{"n_mels": 40, "arch": "transformer", "mlp_ratio": 2, "bias": "none", "dropout": 0.1, "drop_path": 0.05, "layers": 12, "optimizer": "muon", "nesterov": true, "lr_schedule": "cosine"}
Rows from block 7 of a small CTC audio transcriber, named by matrix and row number. Rows with one number belong to one neuron. Each number is 128 + 24 x the weight over its row's rms, rounded and kept within 0 to 255. All counts start at 0. Numbers have three digits each. After the name is the row's rms in percent of the matrix's.
After each neuron's rows are labels from the 100 clips, of 14848, where the neuron reaches its highest value: "strongest on" is what is common among them; "loudest band" is the band of the loudest frequency at the time of the peak. Only what is clearly more common there than usual is listed. The data: short read English sentences (LibriTTS-R).
# fc1: MLP up (model.blocks.7.mlp.fc1.weight, 384x192), inputs 0-38
# fc2: MLP down (model.blocks.7.mlp.fc2.weight, 192x384, transposed), outputs 0-38

fc1.273 097:106126144113148156185094102133157110127132159181127134178119135140119152105159134112097154087075149143088089112165130
fc2.273 102:133127138147147112164110118099125093114094111137158115154129121136152174166105138139142143110116134156165153137136098
strongest on: the word "up"
loudest band: 500 to 1000 Hz

fc1.357 104:108168143120140127138145126123125067156102145173101124131138112139154095110122146140137117122125190100095136133138098
fc2.357 112:139101104125128123134124114077156099106128125127121125120126102094147134099116093125140170097125127141164141135127132
strongest on: the word "a"
loudest band: 250 to 500 Hz

fc1.184 092:103141126130140147128093127138127126116142144134147126101152109161113123122173120150167113109131162118105133116104125
fc2.184 098:144121120117157131110130061143124158159141135129160112139130135147118135090121117108108090139125109157120156113089095
strongest on: the word "like"
loudest band: 500 to 1000 Hz

fc1.146 097:142098119128118180122121141158129119158155122113096141147076119097096131134160144101108106137151138134111121135053157
fc2.146 093:165157138152149127112148125087134135161104089142090152116175142121164160132103111132102144124132121154136091109163123
strongest on: the word "have"; the word "i"
loudest band: 250 to 500 Hz

fc1.173 101:142140137138113092138094119160129105134162138133192154163139150153133142178121162134105136134141125131127113140100114
fc2.173 099:153132143144140168178172119150129147148138107100119172092114115099154170120164180146153100107136106122132147134108131
strongest on: the word "had"
loudest band: 250 to 500 Hz

fc1.287 100:128153127152102103136139146137090137155122129143122143135147112128154118126148075108081132123109145148166116120156130
fc2.287 101:095104115150111153155125129112123138091134142104115177138094153134132159126132124103120136119111126093109088108098109
strongest on: voice: female
loudest band: 250 to 500 Hz

fc1.354 103:094134165136099107114070117145118148125144134154095128120069113176144116118130097140101105119106145112127118149112205
fc2.354 099:153141104113099168121114155100122151166107139120115102121177129118106157128177147114130145139116123119097127132103140
strongest on: the word "don't"
loudest band: 250 to 500 Hz

fc1.88 114:139133114116094159136136106171141165118097118107121131114126095151115148103107117109076083134109170136093128180106113
fc2.88 123:141147146155115138145138096169155100087129103155116162125121098120103147117113134145153125161135117146156124154120166
strongest on: the word "was"; the word "a"; the word "it"
loudest band: 250 to 500 Hz

fc1.310 101:100117111100090123160132081151136185116151155136116091128127156123142135104111111176110129179153200160099142127102124
fc2.310 101:142180136159168095097121157122097130149122138128131098177133118098102143100135143090101137089095136095145132140175071
strongest on: the word "well"
loudest band: 500 to 1000 Hz

fc1.218 093:153118130077129128161135130134118129113087088143091145144160119148163106104150134188141098150153123136109075110110131
fc2.218 093:152127109116127096153103079130136117101158126118112112154095138146124158123122158127122136104162147139130144164132089
strongest on: the word "is"; the word "there"
loudest band: 250 to 500 Hz

fc1.121 107:138112115144137144143161106135121090151155133164112126121084118068150157117156134125114109150131100099145131102143131
fc2.121 104:081116171167100143132096107132125133103146095085140126120166137144154138123114136149126137127119158171133119108153164
strongest on: the word "you"
loudest band: 250 to 500 Hz

fc1.157 096:084152144112131120106136118105113118097116106129115077161159162141129148147134151119119129122121157113136161109108177
fc2.157 099:145126099151137085094139159116117177126094088119130137121112172103164158112099157123145154087148083128126143144132115
strongest on: the word "a"
loudest band: 500 to 1000 Hz

fc1.309 113:099149130121134127164106159164119114082129118164105128113150117164099158126116131106145142141125115142142121097152160
fc2.309 116:149180156089149161147156090159103111163128128081113129148155098137140121112123123115168198149108155115150143100156131
strongest on: the word "the"
loudest band: 250 to 500 Hz

fc1.134 099:094137129134085144122120159096142108145133077131113116159121138104139104103153080117102091122120143137122120118135155
fc2.134 097:143159131138152115113122124137130098096126090105132129142120089126147141123169158152117117153159117151140110112141164
strongest on: the word "you"; the word "to"
loudest band: 250 to 500 Hz

fc1.202 099:089148104087119120108151091175095143110129111150195136140134144077173132082146143107149108064154146060117157118158102
fc2.202 096:126097122067144164176125166115099114135135136113133112193103156149139128108090099133119138135156107145125121136126116
strongest on: the word "to"; text has "myself"; text has "himself"
loudest band: 500 to 1000 Hz

fc1.123 100:104150101129130102108128120169146113125143131151105124076098110139094127153156129110172103141147086106152143164106114
fc2.123 101:138113095094130165135130136130136115090123117080105138075065124142149116136144132103130165124105116158140109063122159
strongest on: the word "was"
loudest band: 250 to 500 Hz

fc1.3 095:152137132138165099181149132123125164143141136145167126129146081122127102134135118160110138120138102100126112144130094
fc2.3 095:129128116108116161141167140119156123089114107100109077072143151107114116133074121109164154141120109084124102151107160
strongest on: the word "him"
loudest band: 250 to 500 Hz

fc1.304 107:142104107106132101108164117144117130184133103123120152125100142142136088124115148106125117128102177140125105169096143
fc2.304 101:173102149106103184152126140131112140109177148069098087091119116103087123099131115159158097101151112114144140112129135
strongest on: the word "never"
loudest band: 250 to 500 Hz

fc1.371 112:098109155155113126114161091128164103140150124200164158106135108094093126121157123121089128138162163093148127122167146
fc2.371 112:142144140135133118131172101126125127134122108072105079123114098148137133119132111082136144163127169107184121115141112
strongest on: the word "the"; the word "that"
loudest band: 250 to 500 Hz

fc1.117 099:088100127092109139161128094137142144147094147135079159107155125119093119093120155095112124123137150158112150158128145
fc2.117 101:155142151178110136139115099120147112122144117104144155153142092116133117130076137123116163110136079161122108110126138
strongest on: the word "is"; the word "that"
loudest band: 250 to 500 Hz

fc1.75 106:130099141123141092124139112130135105140148109142127108103200119125132134138124151106138091152115128139122165132147139
fc2.75 102:126101145083137129125131105145099121142160160154100150085100142098158145153149134106157160136145105159139148148111123
strongest on: the word "very"
loudest band: 250 to 500 Hz; 500 to 1000 Hz

fc1.91 093:082114104128094141135094132129133107094110164146141114087178126141144131120151095101097168146106142119097132160161168
fc2.91 096:130107113136116107144161084131152135120136112111144153134137123104113068102135108160135130119125111095113137113178157
strongest on: the word "must"; the word "was"
loudest band: 250 to 500 Hz

fc1.323 100:069108131125148126116135082143120121140144131145139162148108135128155112103129129127142105114150112139117125116119177
fc2.323 089:155150143152151135128099146149146107100126154131108119117129077121112127109122123163158183119131126131157092102128118
strongest on: the word "little"; the word "a"
loudest band: 250 to 500 Hz

fc1.154 101:129140104144119120138131122149112094129150129111131108114135122157118135129119122112132052107125111103130125122148085
fc2.154 098:117115100118179103121123100132119104143186167152086097132136108093126130125061124079119171103160101152127143104133141
strongest on: the word "to"
loudest band: 4000 to 8000 Hz

fc1.21 107:138096110131114131080126172123090141167135134127123156178133139118144062109117095162106128099096142158109131129119122
fc2.21 103:137104139138074122149105116132132122076129166098152067145082128140180124116119114161156096139163106135144127124107109
strongest on: the word "never"
loudest band: 250 to 500 Hz

fc1.27 106:125119175135121092167135110149117136098104147157118086103095168153142106102104126111160129126117142146141120147120102
fc2.27 101:077119136094148121148120106109142137156128103147149182109086126144124111152168154125142125113144089110119110121154127
strongest on: the word "very"
loudest band: 250 to 500 Hz

fc1.114 102:107099114167127148086121140159152131139134112147118088139164101119129127110112121142127126140121114149137133093143145
fc2.114 099:133101106144151102117116126121129129084135138140099131160117140129162124135105116153151187121103105150151107133107125
strongest on: the word "to"; the word "do"
loudest band: 250 to 500 Hz

fc1.355 102:074121130113137122116129144153141147098144116108133155110108100137164145163124100107154172114176135128102143098151169
fc2.355 101:113129123133119101117104139118128137115157117134143105084159096104129111140120139120153120112109103177157138079167085
strongest on: the word "all"
loudest band: 500 to 1000 Hz; 250 to 500 Hz

fc1.380 097:091153151162103088135137162118134104102134129143131108121133115097098106133130109133137165124145201154102149121115165
fc2.380 093:151149131111140125112124127185107124134089097102135119116123135186100134105127123089139160161150079117190117122104102
strongest on: the word "your"
loudest band: 250 to 500 Hz

fc1.272 132:129127148106143106141117108150119118157138101099113146177114124161082177137126153143104151139105127141128130132133113
fc2.272 138:095068123119117114109154087123115100153142110083176167168141135140152135097151142136150140154112112165130083132161120
strongest on: the word "said"; the word "replied"
loudest band: 500 to 1000 Hz

fc1.288 099:128119135064149091125123096164115130166114141113151096147155145109132151129145137109154080144126151138074087117146085
fc2.288 107:136148162177118143106133170103107131081134100139134125116087139127080088156102127107112104136168133164154117119088141
strongest on: the word "what"; the word "of"
loudest band: 250 to 500 Hz; 500 to 1000 Hz

fc1.208 108:118096103162140141121138136118142080154129115130139111109138133162124099171156088097102124155071106105122112154132113
fc2.208 099:109142126107110145119130133143160129123163145086106095138101134096119126119154133135137125122176128162100117121128100
strongest on: the word "the"
loudest band: 2000 to 4000 Hz

fc1.65 107:137131133163133148155100131135092143153106141126096160133149147149144143140141108147144104167158152143108101131161102
fc2.65 111:106089146136128122079113125113152163146116158119119115115118148101079114101160101121124148128163085095128085109138128
strongest on: the word "yes"
loudest band: 250 to 500 Hz

fc1.236 100:141141146113161142130124108175105142099118131139086117138083160162119189142122130099085107122107140142142142145146131
fc2.236 113:122148121155091092154159122119147090151133088113085091169125109151092113117118121140157162171142112137121166164099140
strongest on: the word "it"; the word "is"
loudest band: 250 to 500 Hz

fc1.165 095:133136159140145135087085136122126152140142109136160123072156098110132136172154089125132126143132139139128139114134114
fc2.165 091:149114146126115127112146104106123110179151113106110146163117137157106148153116139157162122159110113095097100151085161
strongest on: the word "of"
loudest band: 250 to 500 Hz

fc1.226 108:107122109115082135170091122100168096120136123158133104144144130139138105079098083142130089107091127102110180128129150
fc2.226 118:112096174139168133117110123153142129110128148147122108132183144028099141108078164084133110149101113152162143086150114
strongest on: the word "to"; the word "with"; the word "be"
loudest band: 250 to 500 Hz

fc1.263 094:151129117150110118182152092094133148121126136152126110119145143131153079131183124137087143131092137108105134137120144
fc2.263 098:088130153145168166104073123099172138174125064130129145146140132137134107109122088128117133135133143116107138119126112
strongest on: the word "replied"; the word "we"
loudest band: 250 to 500 Hz

fc1.128 098:145101151120098139125123088120147125119098125138095126163115124114124205120121173156094104159150121106082121151080159
fc2.128 101:144131139173164160141150145092133118136104120107115164126147102121161110158163078160124159125136108129136093105118092
strongest on: the word "you"
loudest band: 250 to 500 Hz

fc1.64 097:154124137085157138100119095153103115126116088099170120119121086110133145105137147138144164111128177137126144117175171
fc2.64 096:143117117123108142123130096075121107075093133138126143183144109114131175120146117112156111135121163113117118129082131
strongest on: the word "was"
loudest band: 250 to 500 Hz

fc1.271 099:131113092116095124148156164182145169134143126145155164102154111083109103093136135122116108111104158090162106146110134
fc2.271 099:106147160130130121170146122126114118176100160141115129109122106117117159146136154096096113109162079128107145143133162
strongest on: the word "yes"
loudest band: 500 to 1000 Hz

fc1.94 099:102103150106113078139145164151154143130117132088129120168130107087109097144149120145114119165106124152086118170088125
fc2.94 098:151173160124096135119144087104116114161134141135128114119119186196106123118110131122122117125147126114131138120132081
strongest on: the word "what"
loudest band: 250 to 500 Hz; 500 to 1000 Hz

fc1.71 101:137133123141147093150165101128122142122113148145144120143128134071128158166127121105129109172148158112136114122163129
fc2.71 100:133115104105105120146133154161155141120083171111141109159113118111146111170123141156147139073115109107153123105171101
strongest on: the word "again"
loudest band: 250 to 500 Hz

fc1.149 101:099081130170152111131052130102143092130055108112166128150079094131130142141110133158125089136126127099097136110164118
fc2.149 106:161125142156143127139147105103113116113139135106128095172128135143154094142141102144176147068118080163142126151126115
strongest on: the word "come"; the word "you"
loudest band: 250 to 500 Hz

fc1.257 105:118161161089191142126070116136091098125158112144135131172131131161118151133087119123110160081113117138122163158146146
fc2.257 106:098156145127138134150153121119186104115128146160103151123137111080134110139094119119099162091120097191131150091176081
strongest on: the word "all"
loudest band: 500 to 1000 Hz

fc1.115 103:128144133134105091111153148131124097114146140117131119104212091147118144187163138176138153117147176161129106116107131
fc2.115 107:144124157146132102140132109131161148113089122116109149111125108125144103119133134121152122124148121180140117126144163
strongest on: the word "had"; the word "not"
loudest band: 250 to 500 Hz

fc1.99 099:117127113152110103139137120125131103161122166131131160136176117134130124098127134132124105130152170167129164120122125
fc2.99 101:141088143138075135155161140098164173128121117096100120108113131119111136103137114158130121143130110155137139126117094
strongest on: the word "never"
loudest band: 500 to 1000 Hz

fc1.289 116:130122081115143153161103096089133155143117117115138140131133145138108139145172158143102122116125127101139172084082146
fc2.289 110:169130151094170111155133124148152123133127123089128064117157156119170116146096090095140109160179155125160180103122169
strongest on: the word "i"
loudest band: 500 to 1000 Hz

fc1.183 096:105137133087121128100117176113164118096124142120117146130129131163091108143101178142149153071161150135149102121119100
fc2.183 096:113104131133190126155111082122153140141109143151123097132127121083113116202116125114132122162141125149136134133116144
strongest on: the word "i"; the word "and"
loudest band: 500 to 1000 Hz

fc1.302 108:166175194102121117070152133112109136167166173144122124164178122099064150113121118074135111094140144147136126134125137
fc2.302 109:115081102121076138119123095147145149156163124059140127136120105132123146144128169142157144098123120122118120124094171
strongest on: the word "not"; the word "take"
loudest band: 250 to 500 Hz

fc1.231 094:131116140120165109113140125116167160118148130115131166158128112165084131120140130070120120122136122102115084134057133
fc2.231 101:117125125152087139159149143140138125114186093084134136148159177139115080138138163099146168139093126110131109125155136
strongest on: the word "said"; the word "he"
loudest band: 250 to 500 Hz

fc1.169 100:103146153090165182099129114142082108096154098104139130126114129093167094137088130113117068147142146149133117159111118
fc2.169 105:121092117122085097157143096098134126141100141181119138139104146093149110076140093125131194125129125144149138099115135
strongest on: text has "myself"
loudest band: 500 to 1000 Hz

fc1.4 099:111141135137169184104142107118121101115151120096121139171127130139183159123144142130106184084144118083147108167092178
fc2.4 100:146101127156116112129185088083137118097120154092125166121136135171106136180104080136163127158074151117109134063134107
strongest on: the word "replied"
loudest band: 250 to 500 Hz

fc1.119 097:147103155114141117110137115163106134112114135095123092177098158146106126142140133123166113181162110116141102139135116
fc2.119 094:081151110165150091136108117117141143133127129091136150130140143131134133102154168136104110112108141157104128120139106
strongest on: the word "well"
loudest band: 500 to 1000 Hz

fc1.81 088:084141127107105148096170107113160125113079147132112096129119115084125102127151159106124087113132104092128197123120110
fc2.81 092:181115107147137104168143135093087120150073144115115103129147129115139107158119155143139127121108143163146118145137148
strongest on: the word "oh"
loudest band: 250 to 500 Hz

fc1.131 099:133142126138143176084137146148136178131163124156107113090096128129142146170175121085114133100133124108154159124170128
fc2.131 105:135116148157130099118114144140156153077176141181166113142125132107109131082136144131132142103125195142106114136144135
strongest on: the word "they"
loudest band: 250 to 500 Hz

fc1.28 092:081170162096160124097109122144142155170123132161148128068172127110140161125107162106140141142112138123156156111107113
fc2.28 103:140112139113096121169153107158131080155136150131092119117130159135099148124134113114154152127154127104129136156165137
strongest on: the word "like"
loudest band: 500 to 1000 Hz

fc1.111 105:144134170132116119111120110182129191119112127139130133112135094111112126161115169129082109108114155151107132200120129
fc2.111 097:135121095104134142107125107140118102078099079090155153143164108177114118136110109119159166163107153125134139087133152
strongest on: the word "was"
loudest band: 250 to 500 Hz

fc1.6 108:098139125101124161149112161141089109125146119121139097112105131165141160145135112125124104191102090146140133158110105
fc2.6 106:086109115074163118132159122122178120116115108161119114143141084131152107128082150139125141091134157162132167111136117
strongest on: the word "had"
loudest band: 250 to 500 Hz

fc1.251 096:150126157090152092117104113148136106135133123093137146177098138142133081127129126145117105092135126136148110137155149
fc2.251 094:112147101118103123130156123125148110118121155153093158096133146099100172115136148134142110130137130148104167149111160
strongest on: the word "very"
loudest band: 250 to 500 Hz

fc1.61 096:149130108113122121186122161107135106127129099133120131200118156118129173082145135151137105128111126130155142131119142
fc2.61 102:153147106121105159132133101128097113159169206126141159104122125125122131135132143126143151079119141104145094077145128
strongest on: the word "have"
loudest band: 250 to 500 Hz

fc1.156 098:124139113130124134131160138114130156128138164138103139157075114123095109136132166088084130107169129122074181110151132
fc2.156 090:124120147088151167106106118129144149167165129116139118091126141106142091131125138147140075142113103160122156122132117
strongest on: the word "i"
loudest band: 500 to 1000 Hz

fc1.274 116:105138126182148103127166096094133143101131104145120113139128144141156121120138122131071158098132170081112118154095112
fc2.274 113:153135144141143113082154105089163173116126097153151125126118147158141129150153109129146143133103135134100117123100186
strongest on: the word "replied"
loudest band: 250 to 500 Hz

fc1.179 107:152146136090141104139091122108126145106161076113136092091098099124095162103129133093118079102147098117145140173112137
fc2.179 103:125155097110134139107152070104121161180125096139184103154145125160172147089106086166136112095147101131146121144143132
strongest on: the word "is"; the word "it"
loudest band: 250 to 500 Hz

fc1.198 109:132113148132174120095137128112176134139142130135115107134128116142187149148112131124097150102124078127097120102100143
fc2.198 103:091152148110134131135077127123157112165097121092068131129120143143135134150148135124147124091103087117152082103154137
strongest on: the word "people"; the word "of"
loudest band: 250 to 500 Hz

fc1.85 099:147112110186119137168149151144135193143113145120148149110123113149106133172151083106186116088112123127108141145151101
fc2.85 102:098073178143100100123095130101097116148134109083099130102113140108169156130118153135135099144173103080081087087144146
strongest on: the word "yes"
loudest band: 250 to 500 Hz

fc1.24 102:097165110121132110089138157112143107140171132121117152143100120139151135147134092152098131090115142159116138111121151
fc2.24 102:149135157126126142122133157143102130104142095192137161149166135156119143191150094141158173145107087092133090127178130
strongest on: the word "little"; the word "a"
loudest band: 250 to 500 Hz

fc1.12 093:120139107076107087161148098121159116124130097127118105130113090140096152123135127125090136164097127143123108111170069
fc2.12 090:106135142091080120093135149162108130113145168151142160095143136120119124136126088159165087129130071099133190141141150
strongest on: the word "very"
loudest band: 250 to 500 Hz; 500 to 1000 Hz

fc1.359 098:115148164167127129148117104127183125138080122122141137083144092088114141135164175142155140144134101105151103164124101
fc2.359 096:174108129071126147113114136098101110104166151142165133139159121101116139130152128099157131112130094143119122135167121
strongest on: the word "like"
loudest band: 250 to 500 Hz

fc1.139 098:125114106147161153187121136117135105139118159139103159142131098157095131147112122115142072149121106120183106101106115
fc2.139 099:104095166175129146078119121137158150147123116125149130150147158107119159114131080117126167147130101170148124124141151
strongest on: the word "yes"
loudest band: 250 to 500 Hz

fc1.177 112:131136131102133134133124117111080136172127124169138203136148135173089138131145139151144104093133163093098155156138137
fc2.177 110:158122100078172121105131168154164126064097115115138122048157170125105081127139123168108138156138136102172131137169165
strongest on: the word "i"
loudest band: 500 to 1000 Hz

fc1.351 109:135079123098116157148101149130141112097086111112095145120129093147101068087116101152076115163116154125114130148143133
fc2.351 104:131129143119147119095152111168148126149119090146100121150144093124126119133149141128124139134116105105145112161139149
strongest on: the word "a"
loudest band: 250 to 500 Hz

fc1.144 090:151116165157142088134143148156122144093138091110133142110153130153145130098168137129147103104104103133135111153157143
fc2.144 098:153120116156134122133146119141147125123126157107171104128147161102131140105144098099132151129108142131132100088130129
strongest on: the word "i"; the word "don't"; the word "you"
loudest band: 250 to 500 Hz

fc1.200 098:136107130130116165081098174140137119158145108092101164075130121130117124099130113117160103147158105120156116091107129
fc2.200 103:137145115123118129155157124101137112069157145125172147149122120109157122101127123066146141102090108139094140106134131
strongest on: the word "for"
loudest band: 250 to 500 Hz

fc1.72 110:118127127127142167176157113107175123159157145162145135180082122129150185138136110161106132132155126150100103168154165
fc2.72 106:157147127081111110139079117137113117139130144119107146121119130116147137135127140148162164150110116104074163121111165
strongest on: the word "little"; the word "a"
loudest band: 250 to 500 Hz

fc1.374 101:143150136100149140130136182123090080120128114136112122134130148097115158097105144091143129103144177194152109162161125
fc2.374 106:137134122141154202134083129133092167162106209128138146106142123094152149107123124129055129159137089152080145101140143
strongest on: the word "to"
loudest band: 250 to 500 Hz

fc1.125 099:128137128110144120138125123145151166142160098164115132124122131135110100118148145114138080127074122107115171147101082
fc2.125 110:140088085124131084167190128128147091123112129085135173120139147101134106137133117122124199109182104115112144114145166
strongest on: the word "it"
loudest band: 250 to 500 Hz

fc1.153 089:106106143116140146174135134128159116138119103094112132110137172138108159096082129124161136114176182155128164136122121
fc2.153 095:167128127094112129180134115112097137143097111123112141127132179092123129135116158125119115089067085132095070148147103
strongest on: the word "of"; the word "course"
loudest band: 250 to 500 Hz; 500 to 1000 Hz

fc1.265 103:088156110109125137116181177136142131137141129165118126125123105122128166108146132145150118148105107122112124159077111
fc2.265 109:161116140132146129164102155125137107171128130118200131064145138104122144149116107151130116161101099175136149163122106
strongest on: the word "too"
loudest band: 250 to 500 Hz

fc1.291 112:086155127124148090112135117162134125102140146100137103151141112145118107138098123157137145157124133133162135141085108
fc2.291 117:116144136144122111101098089108126140144162124105095081108142145154118071109123112145165148160093107143116158064133148
strongest on: the word "not"
loudest band: 250 to 500 Hz

fc1.295 098:187142115116123107146125150149147129118130123134108126152171118131172132114126129129183134142106107094141122116136131
fc2.295 090:080145126118151137143160123140083098130167097190146155128131119126175099157113138146153126112191120163124119102100116
strongest on: the word "no"
loudest band: 250 to 500 Hz

fc1.267 101:134106135130135108203084133106126123139138097126125146091184152153171141123136121122142184130143146142178148161140105
fc2.267 102:109133157128105149154081102112128103138114124143123119175115143108133150134104119125117122136144104093162128116139107
strongest on: the word "the"; the word "was"
loudest band: 250 to 500 Hz